config = dict(
    model='image diffusion model',
    objective='v',
    lr=0.0043,
    shampoo_beta=0.95,
    adamw_lr_other_params=0.0012,
    steps=5900,
)
Rows from block 10, named by matrix and row number. Rows with one number belong to one attention dimension. Each number is 200 + 40 x the weight over its row's rms, rounded and kept within 0 to 999. All counts start at 0. After the name is the row's rms in percent of the matrix's.
# q: attention query (model.decb.0.2.attn.q.weight, 64x64), inputs 0-63
# k: attention key (model.decb.0.2.attn.k.weight, 64x64), inputs 0-63
q.12,119,147,139,158,223,215,178,140,213,187,189,182,183,187,230,162,178,245,146,230,181,186,267,212,215,248,170,205,206,240,153,197,157,263,246,246,220,211,233,238,198,166,272,164,176,260,228,255,224,208,191,285,152,94,199,190,168,252,200,191,188,209,228,281,130
k.12,115,182,127,151,196,213,224,163,218,186,166,169,192,176,230,144,190,174,219,210,157,172,230,227,193,224,186,225,210,255,186,155,195,275,253,235,218,239,188,125,141,138,274,190,251,227,175,251,190,192,190,253,202,106,222,232,134,210,201,147,273,185,189,298,200
q.13,106,224,157,166,190,209,187,204,183,179,249,139,246,214,218,237,178,118,141,188,193,220,203,255,222,162,222,282,247,236,179,183,216,116,193,135,215,179,168,116,276,175,196,183,150,136,191,208,258,240,183,208,191,125,240,216,209,222,168,250,253,206,244,239,145
k.13,094,215,164,215,157,175,174,126,252,167,236,96,233,151,178,177,194,153,111,141,208,225,235,169,235,124,252,247,214,211,222,178,175,151,185,129,232,183,204,159,260,154,248,215,168,216,224,204,153,258,201,229,248,219,221,204,151,157,145,211,245,203,219,176,174
q.14,104,193,169,159,228,181,218,180,223,150,197,155,233,273,213,235,196,287,165,234,224,218,182,230,152,170,281,284,139,165,239,246,197,146,195,224,160,152,229,130,155,174,252,189,186,161,219,121,168,175,192,177,267,184,220,232,202,197,198,221,265,167,244,238,255
k.14,101,168,152,147,190,248,253,197,201,177,203,111,283,261,225,287,181,256,136,203,256,243,236,172,190,178,240,229,182,178,254,240,219,192,200,219,200,187,190,180,165,137,197,236,148,217,247,126,201,215,157,204,250,218,223,191,173,238,158,178,292,166,248,193,215
q.15,069,277,206,187,158,177,253,219,207,235,256,228,117,212,233,245,235,154,265,259,168,235,151,212,90,186,233,190,284,208,213,265,211,135,176,217,176,249,178,188,207,202,178,226,138,223,202,207,198,162,230,211,181,144,193,177,200,226,236,243,133,238,212,204,263
k.15,079,187,194,222,259,194,265,228,180,211,174,239,164,280,196,252,221,230,224,244,201,181,179,251,150,181,207,104,225,136,175,214,200,209,181,143,241,228,185,191,229,198,216,136,141,233,172,214,255,161,278,181,168,223,185,258,237,193,197,274,131,233,281,219,244
q.16,095,219,210,178,174,282,193,200,140,241,177,206,222,228,213,200,216,138,246,185,171,231,194,199,234,148,154,244,294,192,222,210,213,206,120,262,198,202,121,182,183,210,115,215,189,128,159,215,152,154,180,135,203,150,203,154,116,221,177,170,221,149,236,249,195
k.16,087,242,213,215,163,262,181,189,150,207,162,186,200,178,244,177,216,204,196,195,144,167,143,123,268,103,167,157,293,207,233,192,215,202,166,252,181,219,171,186,131,196,175,247,211,167,249,190,155,139,185,154,221,153,141,180,159,235,173,177,214,219,249,288,219
q.17,104,194,175,226,224,171,215,218,163,165,244,285,264,272,173,234,173,235,270,118,191,176,219,227,180,204,179,268,246,259,188,188,289,189,116,255,182,165,202,197,203,199,234,227,270,206,195,185,170,179,127,224,193,171,244,169,234,160,226,175,192,230,195,274,166
k.17,101,208,164,223,167,188,168,186,132,200,223,268,239,214,184,275,199,172,209,177,183,218,220,129,177,232,151,242,247,216,263,229,215,211,155,196,204,156,236,222,232,219,152,212,220,190,255,157,258,210,71,215,209,189,213,178,215,166,163,235,231,261,176,261,96
q.18,082,123,177,214,181,145,154,175,170,250,164,185,202,185,190,211,166,176,190,197,242,186,217,157,282,190,192,110,249,150,181,180,103,214,143,206,168,218,150,174,212,224,176,180,145,301,238,218,213,187,258,279,201,195,215,280,185,167,224,142,182,188,229,178,196
k.18,087,160,196,241,207,140,196,217,218,246,205,195,210,151,220,171,218,179,266,201,164,242,175,270,282,202,194,263,154,155,186,151,173,117,191,239,157,171,217,174,229,220,301,244,189,187,155,261,207,195,273,256,232,247,229,254,210,191,155,257,207,135,192,218,210
q.19,090,198,197,120,226,220,217,165,183,127,207,230,244,255,181,188,188,189,234,214,147,249,185,225,192,124,228,162,259,227,272,196,140,237,270,210,131,205,245,216,262,186,232,212,188,291,208,162,193,252,162,198,215,233,204,209,223,205,220,117,99,201,190,212,204
k.19,083,111,190,106,262,174,232,188,179,182,128,236,209,211,153,248,182,199,179,277,227,189,225,228,204,201,174,160,216,194,276,215,198,246,269,169,200,200,230,254,201,149,189,271,195,247,251,170,278,220,153,223,175,161,226,244,227,174,235,151,139,184,179,178,161
q.20,095,176,133,223,230,66,163,155,232,234,259,226,207,244,233,163,250,211,184,124,177,167,202,254,194,219,216,217,256,188,172,250,260,193,190,249,246,178,238,239,153,222,191,232,202,186,183,200,217,175,225,197,246,126,188,202,165,216,271,145,161,265,174,166,219
k.20,099,137,102,235,208,105,214,164,243,235,174,197,200,237,245,177,203,207,210,178,141,124,178,202,212,275,151,191,258,147,178,269,194,209,226,177,254,232,188,181,185,222,198,192,161,194,98,152,244,163,218,160,211,154,203,158,176,227,253,169,191,223,229,154,223
q.21,099,196,232,235,162,105,197,163,194,227,152,154,219,127,141,149,255,130,203,228,259,179,167,168,211,241,205,202,201,147,229,209,165,181,289,233,248,226,221,210,176,223,228,214,195,194,219,199,280,224,222,189,152,249,150,186,134,152,158,183,171,154,182,245,272
k.21,100,151,241,207,176,179,192,158,160,204,206,139,225,193,118,213,235,184,151,199,272,254,175,182,165,273,241,209,197,190,214,261,232,197,195,214,283,248,199,227,159,171,144,126,213,182,242,207,220,194,284,234,171,226,137,204,120,151,160,163,228,191,182,166,267
q.22,104,175,238,266,200,259,161,240,202,195,217,193,133,173,111,217,208,242,168,219,276,183,178,174,236,166,186,158,147,173,269,195,175,182,120,146,238,228,241,211,169,273,171,183,215,171,225,215,176,226,198,224,135,174,158,278,193,222,262,124,160,204,157,206,172
k.22,101,197,202,212,196,207,232,249,246,143,183,153,215,210,182,259,188,261,183,187,265,192,182,222,299,165,110,174,207,170,181,148,150,233,146,160,243,227,176,194,185,244,199,164,176,188,184,181,223,258,165,211,119,179,201,311,164,241,253,176,185,146,145,203,203
q.23,104,158,201,199,256,234,108,153,255,191,175,155,197,219,143,196,205,197,192,157,182,131,212,200,206,261,243,199,161,169,280,184,199,164,220,211,200,234,219,160,186,176,143,170,178,244,269,267,258,194,182,181,217,308,240,160,257,200,216,170,183,201,219,286,166
k.23,107,163,198,170,226,193,147,162,212,209,171,204,234,194,165,217,216,143,199,187,200,176,200,209,208,249,306,263,79,150,266,203,182,174,195,174,199,195,214,189,221,254,167,206,125,199,231,279,233,210,179,146,169,242,215,158,279,219,207,230,198,148,185,288,169
q.24,102,215,211,154,234,187,137,210,216,232,245,223,224,242,256,214,219,52,203,194,187,178,149,205,157,248,147,169,184,211,187,211,260,108,151,190,213,203,220,193,149,192,159,192,157,250,191,200,214,140,225,250,236,169,111,176,183,245,201,159,246,236,237,197,211
k.24,101,269,153,182,225,222,209,259,233,252,258,196,281,234,186,196,208,121,198,219,196,130,188,213,167,228,218,160,157,243,197,244,161,94,166,170,152,138,245,141,226,242,183,220,163,200,189,158,223,190,196,269,186,178,193,266,222,224,158,202,223,241,268,209,228
q.25,095,220,210,221,156,232,226,225,140,249,254,228,228,156,213,190,218,179,133,251,169,222,246,198,153,261,185,208,212,132,175,190,243,142,189,215,234,155,161,273,179,181,139,220,110,143,190,206,243,193,201,189,171,159,110,187,126,167,207,168,236,241,224,265,234
k.25,098,230,144,230,147,219,221,217,162,241,290,217,231,246,145,150,194,240,196,212,168,198,217,162,186,238,237,145,225,196,155,251,193,210,142,190,258,173,179,220,231,173,189,189,116,202,186,208,200,200,222,193,221,175,148,253,167,150,231,119,219,263,286,272,269
q.26,093,145,136,137,231,140,199,198,194,219,230,177,140,184,196,206,138,269,220,209,202,138,212,223,198,211,148,222,180,177,271,188,288,198,216,228,203,152,223,165,140,196,268,171,243,118,205,194,160,201,210,151,143,176,208,181,118,190,240,164,284,215,233,226,187
k.26,098,159,127,148,241,111,266,197,225,246,236,171,151,217,227,216,131,202,234,167,196,130,221,173,232,214,146,125,207,195,253,181,204,247,189,241,204,196,197,200,115,171,221,178,233,146,185,202,191,219,168,114,113,181,247,196,174,202,214,173,239,148,234,221,190
q.27,101,227,250,193,244,111,140,159,184,226,228,213,261,132,218,204,197,200,158,174,191,218,190,214,249,198,248,244,187,79,193,199,241,235,209,207,186,119,145,236,161,245,187,196,149,188,183,181,113,244,168,284,251,185,211,231,244,195,160,227,196,226,208,211,175
k.27,100,159,236,202,188,171,208,147,193,223,222,197,245,139,210,212,150,196,143,195,229,181,204,247,187,177,266,206,188,113,187,200,285,259,139,199,188,184,144,183,175,188,193,167,187,235,168,223,129,211,149,274,228,159,237,296,199,157,288,176,234,211,214,209,130
q.28,100,207,192,250,227,223,215,288,227,221,193,162,168,218,150,197,164,254,171,273,215,277,195,232,201,223,222,211,155,216,257,249,194,211,193,146,218,194,166,147,211,221,217,216,150,191,153,214,225,175,229,271,201,236,135,305,189,224,217,235,222,178,150,317,174
k.28,089,219,159,216,228,254,186,298,227,222,191,155,170,243,205,228,130,257,177,275,173,281,215,140,232,157,188,159,218,182,250,227,192,249,204,141,216,240,167,170,151,174,127,174,177,222,147,195,219,175,155,255,166,216,180,264,234,170,204,197,139,194,136,227,189
q.29,093,195,192,130,165,158,139,184,163,239,161,234,186,142,202,249,185,208,207,196,214,211,161,197,194,208,209,258,144,204,202,218,147,212,212,239,177,228,212,144,208,179,265,202,150,252,207,253,176,190,185,267,179,293,230,203,225,166,207,280,232,143,200,211,340
k.29,086,241,229,178,114,172,246,176,134,188,142,268,195,171,182,294,228,178,158,192,244,268,157,186,125,201,228,288,162,220,187,180,221,187,231,217,144,183,237,206,188,192,202,223,113,214,233,268,181,186,197,234,194,269,219,201,232,191,146,217,246,200,189,194,261
q.30,089,204,149,269,173,170,203,205,218,202,208,215,262,185,158,163,171,193,99,194,179,195,237,171,194,155,209,228,227,168,168,191,187,103,182,172,212,215,253,195,112,223,182,115,138,206,211,242,224,236,232,165,164,167,222,242,176,208,252,272,282,184,203,212,278
k.30,092,125,187,263,161,198,221,164,200,225,165,266,235,141,174,231,190,237,151,238,205,220,233,267,184,183,204,238,232,234,206,191,186,148,196,189,216,178,303,185,176,166,206,61,174,251,194,244,221,202,213,153,227,272,223,150,168,198,198,227,222,196,189,155,263
q.31,098,168,196,197,240,133,189,142,243,219,205,149,225,209,212,220,175,179,246,251,273,135,144,133,280,185,175,216,167,193,194,226,87,188,194,105,199,168,202,177,145,195,234,197,184,179,149,239,187,191,194,214,274,246,258,192,215,226,243,210,202,270,208,192,240
k.31,115,140,229,193,228,150,183,141,215,193,178,141,192,180,175,237,131,94,208,240,280,159,197,119,198,211,198,260,189,223,246,189,155,165,208,194,200,192,211,219,189,185,312,201,238,202,118,242,188,242,231,218,282,225,205,159,192,226,231,200,241,229,184,176,164
q.32,103,190,163,178,217,238,211,215,220,204,143,235,198,217,194,159,184,222,230,278,137,201,238,206,191,251,259,213,227,199,251,177,105,169,253,227,204,228,229,210,208,108,230,160,110,270,205,191,265,168,208,182,202,152,210,127,263,247,174,202,145,175,222,223,263
k.32,096,145,146,197,266,234,213,223,206,206,149,192,176,208,196,148,202,208,184,278,172,228,246,206,219,251,248,166,219,212,269,203,145,151,233,182,221,208,225,178,213,130,234,201,63,278,213,200,264,176,179,167,221,163,157,144,218,211,129,214,172,160,212,204,239
q.33,110,199,236,249,165,163,155,136,179,181,240,243,227,204,126,191,206,111,222,160,197,186,156,244,201,230,312,250,200,186,218,181,192,218,151,139,163,211,240,263,200,254,226,202,196,282,222,227,174,203,224,214,245,191,169,142,255,226,246,162,129,225,216,163,169
k.33,127,180,265,235,182,161,113,172,159,192,224,235,228,200,159,166,230,167,241,154,231,162,199,204,180,201,287,189,223,220,228,188,192,176,179,190,175,205,239,255,229,238,191,221,215,258,209,283,159,206,223,187,260,226,170,153,256,229,296,147,83,238,213,191,185
q.34,102,211,238,226,197,235,171,245,157,143,139,271,174,198,176,173,181,244,263,211,188,240,172,199,232,100,231,176,214,160,165,189,195,230,177,186,175,155,164,217,235,180,164,221,176,190,219,168,144,279,128,243,198,176,187,239,266,153,178,188,135,175,115,265,154
k.34,115,224,253,248,194,211,197,248,163,137,195,264,171,196,188,166,201,239,236,240,215,266,224,191,266,120,257,180,214,200,199,202,227,200,191,133,192,157,176,226,283,193,165,242,213,219,248,209,140,244,124,251,224,228,170,271,253,181,203,154,185,202,144,270,152
q.35,092,169,180,166,175,178,158,283,175,154,238,205,211,177,215,220,272,166,201,217,179,236,114,199,226,213,243,209,197,178,136,174,228,233,258,240,219,228,140,272,214,129,151,201,207,195,200,285,254,232,178,115,205,275,258,183,199,197,187,206,181,201,144,237,254
k.35,090,205,176,167,242,231,90,244,153,182,202,218,216,178,193,200,288,184,213,206,153,220,143,157,191,224,238,193,241,211,186,181,184,214,224,203,212,308,160,291,229,159,181,169,184,211,171,215,240,226,204,121,216,275,272,181,216,240,221,234,188,202,153,255,255
q.36,103,156,174,224,173,270,280,177,187,218,209,262,271,170,140,213,176,174,177,165,217,213,199,185,248,174,125,231,213,211,278,233,133,106,157,161,247,151,186,207,217,185,196,242,152,103,221,261,208,224,178,164,186,169,187,157,214,254,201,205,184,209,191,253,216
k.36,103,184,167,200,206,272,268,160,175,227,198,258,249,193,145,209,211,216,177,167,165,157,198,180,210,164,119,230,229,216,225,181,144,142,174,160,243,187,230,214,232,259,197,266,104,106,196,244,152,229,200,168,191,200,186,141,217,246,231,248,154,225,165,269,201
q.37,088,230,154,167,183,254,198,244,182,163,202,243,178,145,257,166,286,263,181,154,217,202,238,153,177,202,125,160,153,245,152,167,161,217,222,244,189,250,230,226,238,115,204,239,272,305,192,213,164,236,210,221,223,215,261,201,209,212,204,211,145,235,236,191,196
k.37,091,209,140,170,121,245,213,196,191,162,238,198,179,135,226,195,252,277,153,158,224,205,216,110,195,231,110,173,188,241,201,169,220,217,246,234,146,248,225,199,212,69,175,257,253,242,200,199,183,175,238,230,207,179,220,211,209,208,185,163,162,253,214,177,207
q.38,096,176,221,135,189,198,210,222,182,211,179,186,131,141,225,250,206,74,288,244,260,270,190,197,187,231,214,263,205,207,170,206,182,222,210,233,208,175,173,186,228,144,225,200,262,218,173,229,235,168,249,211,239,106,267,185,203,223,211,199,179,247,126,222,217
k.38,091,163,236,166,188,215,226,248,102,245,224,185,158,156,168,259,221,115,219,211,237,240,169,201,204,199,206,261,184,252,205,175,161,160,230,243,217,208,198,187,280,146,283,242,238,182,98,229,216,244,228,203,227,136,243,205,153,204,221,224,213,187,139,176,188
q.39,105,226,133,234,211,139,161,205,222,235,204,123,151,279,182,250,197,216,148,209,202,188,261,184,225,165,220,171,216,181,224,195,241,177,140,135,216,256,189,167,268,281,260,221,151,239,136,243,173,181,215,190,224,130,201,285,235,206,211,160,194,226,223,244,194
k.39,110,271,160,197,222,163,168,213,268,236,202,218,156,263,173,240,171,192,174,217,200,160,251,185,224,194,236,154,230,158,259,231,219,170,57,124,212,242,208,162,237,217,226,171,166,201,131,209,229,187,182,208,218,143,148,250,246,212,160,219,196,246,227,253,220
q.40,109,250,173,208,177,133,212,280,156,193,228,156,161,194,245,213,262,230,176,112,175,204,190,249,222,224,161,187,275,264,162,143,197,182,179,243,174,195,162,230,218,239,237,207,216,254,199,241,296,254,154,142,180,146,231,150,221,219,206,150,197,175,206,161,154
k.40,105,290,162,182,191,181,200,259,169,210,255,191,160,169,196,198,220,271,194,144,175,209,223,238,224,229,194,170,282,290,211,150,187,182,161,226,185,208,191,242,228,213,176,154,226,244,280,256,267,241,195,169,182,174,169,161,207,233,275,111,172,245,177,170,178
q.41,104,205,199,218,142,276,166,158,210,238,160,256,191,212,272,176,264,230,239,267,201,138,247,234,130,199,218,217,254,181,185,238,227,238,175,202,210,216,150,217,153,205,190,184,189,230,179,221,148,176,172,221,213,179,186,180,143,282,220,139,244,178,224,316,152
k.41,113,155,232,218,92,224,198,153,173,207,142,269,192,206,240,175,223,252,216,201,168,187,204,179,128,205,213,191,243,173,188,236,237,255,173,263,202,217,154,240,184,133,208,141,242,232,188,261,167,178,185,201,212,141,136,172,164,259,241,130,219,170,186,256,134
q.42,110,243,181,199,202,109,231,179,175,159,142,238,243,226,186,263,175,182,189,209,157,207,255,167,240,178,187,208,297,189,167,188,159,198,288,251,169,175,248,129,165,217,268,210,225,257,222,183,165,219,176,249,197,160,275,213,142,164,165,199,228,263,241,220,188
k.42,088,214,163,184,205,116,188,146,175,158,190,231,227,220,164,288,177,194,265,172,117,184,242,165,217,158,183,211,265,173,171,220,161,188,274,169,164,197,247,174,163,247,276,227,251,230,197,192,195,232,116,191,139,154,228,247,153,160,195,188,194,239,248,208,167
q.43,099,200,181,198,213,244,244,168,239,198,184,209,200,274,203,200,225,296,269,231,267,192,258,246,258,188,168,193,137,200,250,131,194,244,203,233,197,197,171,227,207,156,171,204,216,171,202,206,121,223,223,169,194,151,196,141,246,167,178,108,189,95,214,154,194
k.43,096,143,194,239,208,204,209,195,230,213,239,208,188,235,214,201,166,251,238,219,242,238,255,239,226,220,147,127,154,217,274,142,181,222,167,198,211,202,151,246,250,201,178,197,266,161,236,207,147,251,187,124,183,137,217,184,208,161,211,91,141,112,215,166,205
q.44,099,164,199,206,221,232,193,203,213,247,278,172,163,170,152,201,205,186,202,179,252,149,205,289,206,233,181,133,132,168,195,174,190,175,288,156,253,288,230,281,201,236,209,182,215,241,196,176,188,200,206,247,175,169,102,282,228,215,230,158,197,233,205,188,238
k.44,095,157,201,179,185,268,168,202,201,217,248,181,162,219,162,203,188,178,199,153,250,222,209,196,193,201,181,118,190,174,197,179,159,161,269,165,267,265,216,286,197,233,165,120,200,264,159,133,165,229,187,268,164,122,110,219,199,222,192,185,169,252,171,218,225
q.45,101,194,252,168,188,216,244,128,202,206,181,124,137,230,204,235,145,236,190,243,277,282,158,194,221,186,246,282,133,239,187,154,255,220,161,212,163,216,204,136,146,180,185,238,146,214,195,271,198,191,217,231,158,242,166,147,248,202,240,194,176,211,172,197,247
k.45,111,212,252,180,157,214,258,185,183,217,176,145,146,204,216,225,129,228,193,218,273,295,180,223,227,207,239,234,144,239,186,162,244,218,164,233,151,215,170,122,138,212,186,303,143,196,199,274,170,218,199,193,193,233,179,184,245,222,282,170,159,205,186,207,241
q.46,105,165,202,198,226,167,192,161,190,185,125,180,197,309,193,186,256,253,146,173,235,148,210,162,193,151,156,178,174,214,145,156,183,242,259,152,225,241,202,167,158,177,221,199,170,215,187,274,235,193,192,302,152,280,249,190,178,219,234,180,158,157,198,247,239
k.46,113,171,210,189,223,190,155,198,224,157,181,167,174,300,186,193,254,233,163,166,187,145,158,163,195,164,189,163,253,237,186,225,161,258,244,152,216,288,218,151,147,146,182,155,249,222,180,265,230,189,181,268,148,215,221,207,182,272,262,145,139,201,205,230,238
q.47,104,172,167,260,221,165,243,164,267,207,199,289,193,270,169,223,205,251,260,213,256,163,246,129,173,250,186,207,143,217,163,196,178,177,203,263,166,193,167,213,209,194,219,204,216,142,207,155,254,198,172,154,148,242,175,160,199,242,197,248,178,264,113,147,242
k.47,106,183,210,214,248,178,199,198,245,196,221,300,184,245,153,222,238,254,247,189,232,93,274,131,206,187,216,180,133,259,204,204,172,131,151,190,218,173,174,233,249,225,203,231,214,161,158,194,220,173,165,127,185,246,149,195,215,225,192,240,167,215,137,141,168
q.48,101,183,229,230,202,220,182,211,201,149,233,285,170,182,110,217,185,206,193,148,212,220,266,222,179,309,205,175,212,258,162,195,194,201,144,181,207,157,279,256,185,173,250,171,177,162,215,270,171,142,249,246,144,167,227,235,161,197,225,236,206,262,139,193,223
k.48,106,169,243,211,180,189,167,224,216,142,237,244,176,164,150,238,186,201,188,170,233,265,250,231,210,298,206,235,216,265,149,225,159,186,154,242,214,176,289,242,186,198,171,175,165,209,168,288,158,147,312,231,149,204,220,235,193,215,184,185,211,257,172,182,214
q.49,097,259,210,230,164,220,171,126,198,259,192,211,302,191,224,157,222,150,163,163,253,193,182,134,247,277,194,180,154,243,279,187,155,243,225,175,165,214,147,127,243,236,207,213,187,250,209,195,179,148,196,199,146,235,195,176,176,182,131,202,244,245,197,188,151
k.49,107,225,196,237,123,207,214,171,237,265,176,201,262,204,215,199,218,160,123,212,219,204,180,141,231,285,177,171,175,225,278,200,204,247,247,117,168,220,114,121,192,226,202,230,198,247,237,245,194,169,207,176,189,175,209,192,152,122,147,228,244,234,205,183,149
q.50,097,170,210,230,222,142,236,230,198,193,110,209,125,209,182,217,137,250,268,156,182,203,115,195,164,203,216,166,175,186,261,196,240,291,256,255,208,179,217,242,227,203,262,200,213,267,197,194,178,199,182,184,227,244,193,163,194,194,186,298,213,234,223,147,265
k.50,097,268,230,227,224,171,201,249,136,180,149,195,138,218,161,197,133,291,280,155,190,193,185,199,182,175,213,142,215,180,224,211,213,251,219,235,226,163,294,256,237,219,222,153,191,254,173,238,180,149,189,173,218,277,159,196,179,249,219,197,152,245,211,160,255
q.51,101,170,178,227,215,105,189,248,244,220,192,286,225,187,216,156,154,255,229,180,218,209,217,141,243,262,161,241,175,217,231,188,199,219,198,183,195,140,140,192,177,168,210,148,221,191,145,235,112,191,181,225,219,156,235,191,195,200,228,177,210,333,239,262,179
k.51,088,184,179,213,232,165,230,283,214,184,171,292,253,188,194,205,160,262,219,170,250,170,188,114,240,243,196,241,233,235,230,182,177,226,213,209,186,203,160,152,228,197,199,168,178,170,122,231,142,208,141,240,223,172,258,200,176,151,223,198,143,310,221,260,176
q.52,095,230,188,236,175,189,200,200,215,243,142,288,190,161,203,279,224,162,237,189,182,196,109,159,216,163,136,208,184,153,261,202,186,163,172,193,121,262,232,218,159,212,179,203,261,242,201,196,230,138,243,212,264,211,195,221,168,238,201,136,187,131,233,208,285
k.52,097,240,205,208,165,146,178,177,176,256,131,253,226,160,195,266,233,151,218,165,246,194,178,117,210,182,172,203,209,171,282,257,184,123,138,211,166,259,190,208,229,207,212,179,254,218,188,191,241,168,234,199,311,227,176,180,173,253,149,166,235,148,202,236,224
q.53,110,222,170,213,205,268,198,258,114,136,179,158,178,268,177,251,173,150,224,144,210,214,157,144,157,230,254,228,132,230,240,192,248,222,188,229,210,263,231,174,257,210,180,243,195,218,244,170,209,174,110,187,177,143,221,247,171,262,149,209,192,169,226,248,209
k.53,100,253,156,170,212,251,182,211,106,149,224,174,140,218,187,255,197,146,204,152,192,173,195,149,157,217,240,239,145,196,250,178,172,275,172,219,270,228,194,195,239,172,162,221,195,190,298,150,202,161,140,232,228,160,188,255,196,225,154,245,176,237,210,272,184
q.54,092,231,149,145,218,211,204,179,195,192,194,181,179,156,228,211,181,138,260,282,238,173,225,255,120,232,246,220,181,195,278,213,248,183,178,215,186,242,208,295,145,143,224,241,229,263,152,129,229,144,230,236,232,204,204,161,223,180,167,209,149,264,193,219,162
k.54,089,188,173,144,221,183,198,171,201,213,188,177,147,183,240,156,142,212,243,286,196,148,183,218,170,267,221,180,155,247,246,157,279,197,210,208,216,261,228,273,192,173,272,257,251,205,121,230,244,116,228,210,239,221,203,213,246,220,201,164,166,244,170,259,195
q.55,095,171,184,200,217,232,141,148,204,221,217,157,180,163,230,186,156,147,201,297,153,146,230,177,276,160,179,164,271,193,139,205,155,215,182,216,249,280,181,240,183,168,157,245,176,157,169,164,227,165,178,211,257,237,213,273,162,182,227,167,185,272,202,194,132
k.55,100,141,174,245,211,248,192,215,219,262,209,160,146,172,227,197,119,169,176,273,164,184,242,149,213,225,195,122,262,194,170,226,122,230,193,196,225,263,173,215,197,163,167,199,203,152,176,205,194,203,203,181,271,164,231,239,172,172,287,193,138,289,166,174,161
q.56,115,222,265,224,220,167,209,203,196,224,186,197,175,186,167,133,160,125,251,273,210,209,171,147,253,210,185,172,229,246,211,216,185,268,178,172,249,239,185,202,167,259,147,221,255,162,227,183,286,210,231,219,116,203,136,171,143,166,215,149,159,161,145,199,136
k.56,108,222,209,234,265,156,214,182,183,252,146,153,148,179,170,139,168,132,243,244,226,174,203,133,241,233,149,139,237,233,229,210,199,284,197,207,258,201,198,189,171,196,183,184,263,181,232,234,284,234,248,231,113,170,152,168,146,187,204,197,180,171,163,216,150
q.57,093,158,290,199,209,210,273,217,156,217,219,236,171,238,206,195,218,122,245,200,109,210,220,191,166,144,224,177,328,250,214,178,214,193,189,197,223,211,229,157,241,157,135,186,201,228,186,204,166,184,197,143,218,199,194,241,197,147,220,233,262,199,257,147,270
k.57,102,182,250,194,200,263,280,219,122,209,227,235,187,235,196,201,229,108,238,227,114,221,198,184,196,130,231,151,306,250,235,199,175,244,183,236,211,238,179,156,228,174,94,172,230,210,207,201,181,191,170,156,182,178,206,218,209,149,221,187,212,215,241,149,240
q.58,093,203,195,249,231,95,133,193,199,215,195,195,219,188,276,181,231,192,153,249,225,158,204,202,195,183,202,170,232,140,100,210,204,180,129,197,170,216,144,215,221,234,191,228,187,135,187,222,231,246,195,191,212,237,276,200,182,295,201,230,197,233,208,100,257
k.58,088,172,214,229,190,151,120,217,233,171,224,172,222,179,280,215,235,189,146,254,251,153,203,151,194,156,222,162,226,180,154,231,227,146,124,160,154,231,129,242,213,181,204,274,177,210,201,175,220,251,170,219,212,201,281,184,170,272,226,235,165,195,184,113,241
q.59,102,195,227,134,262,214,170,195,198,177,189,217,194,213,190,215,201,192,210,223,198,125,236,165,234,171,238,215,175,181,292,146,212,223,179,221,219,243,221,213,162,214,219,156,277,186,183,209,84,239,221,129,199,178,311,123,224,172,180,139,175,150,177,216,149
k.59,099,156,205,143,282,202,201,181,230,187,204,195,225,190,191,220,212,220,201,212,228,146,193,210,271,204,241,234,207,195,299,139,246,231,182,227,171,269,218,183,193,177,215,170,296,179,208,203,150,228,171,117,211,177,329,136,172,188,159,226,242,213,217,222,159
q.60,098,234,255,176,177,160,207,170,224,161,204,206,197,341,201,168,256,209,248,251,226,215,208,189,157,193,184,184,251,269,154,216,205,223,207,195,164,220,261,169,246,174,177,233,212,162,217,206,199,176,170,127,156,119,143,124,185,182,184,173,173,269,261,181,231
k.60,099,234,256,179,192,166,194,148,220,165,205,239,206,329,230,167,278,179,216,227,168,191,184,200,148,214,172,171,200,245,127,200,214,173,186,233,216,176,191,197,210,122,218,257,208,143,245,234,168,125,177,145,165,126,160,148,179,171,153,158,149,249,209,184,211
q.61,120,218,165,268,224,228,181,270,185,239,266,174,195,220,116,162,242,268,156,217,177,207,120,134,242,176,173,165,189,220,207,189,186,215,237,204,207,195,221,227,179,182,174,195,226,165,191,143,155,164,230,170,227,220,132,254,194,213,271,163,202,286,305,214,207
k.61,101,203,204,249,253,243,182,244,186,216,301,168,194,183,210,151,229,220,234,186,153,222,157,148,262,141,179,215,200,198,230,203,179,184,173,204,193,212,210,235,134,164,176,188,238,164,178,135,166,159,225,176,211,202,118,203,171,202,266,164,131,281,296,227,263
q.62,090,204,237,193,215,194,225,182,175,185,222,123,243,222,264,168,168,232,184,287,210,250,97,182,227,186,214,225,220,210,133,201,105,192,218,229,133,182,249,208,240,185,245,242,225,207,188,168,227,185,168,221,258,213,185,185,235,214,148,170,105,194,248,162,126
k.62,087,231,218,118,226,211,231,205,171,168,226,179,276,187,205,201,178,196,129,265,186,239,108,199,212,233,219,229,183,212,160,232,128,171,210,249,136,178,227,161,236,202,265,321,192,177,205,183,204,158,175,214,290,220,181,214,218,198,164,200,148,230,234,159,157
q.63,102,176,272,138,212,265,239,204,275,174,138,230,213,228,211,170,185,126,210,159,230,168,232,187,154,133,130,242,202,212,200,189,197,250,186,165,209,172,190,198,243,175,235,188,253,214,210,164,175,226,196,294,306,185,230,171,197,263,166,191,153,237,186,136,189
k.63,092,157,251,172,221,263,283,198,265,152,184,219,204,249,223,184,200,142,213,171,211,135,178,200,151,107,115,225,173,197,161,167,202,249,223,140,173,162,208,195,271,202,220,192,259,187,186,164,166,214,221,309,244,175,229,202,225,247,176,196,174,197,178,146,200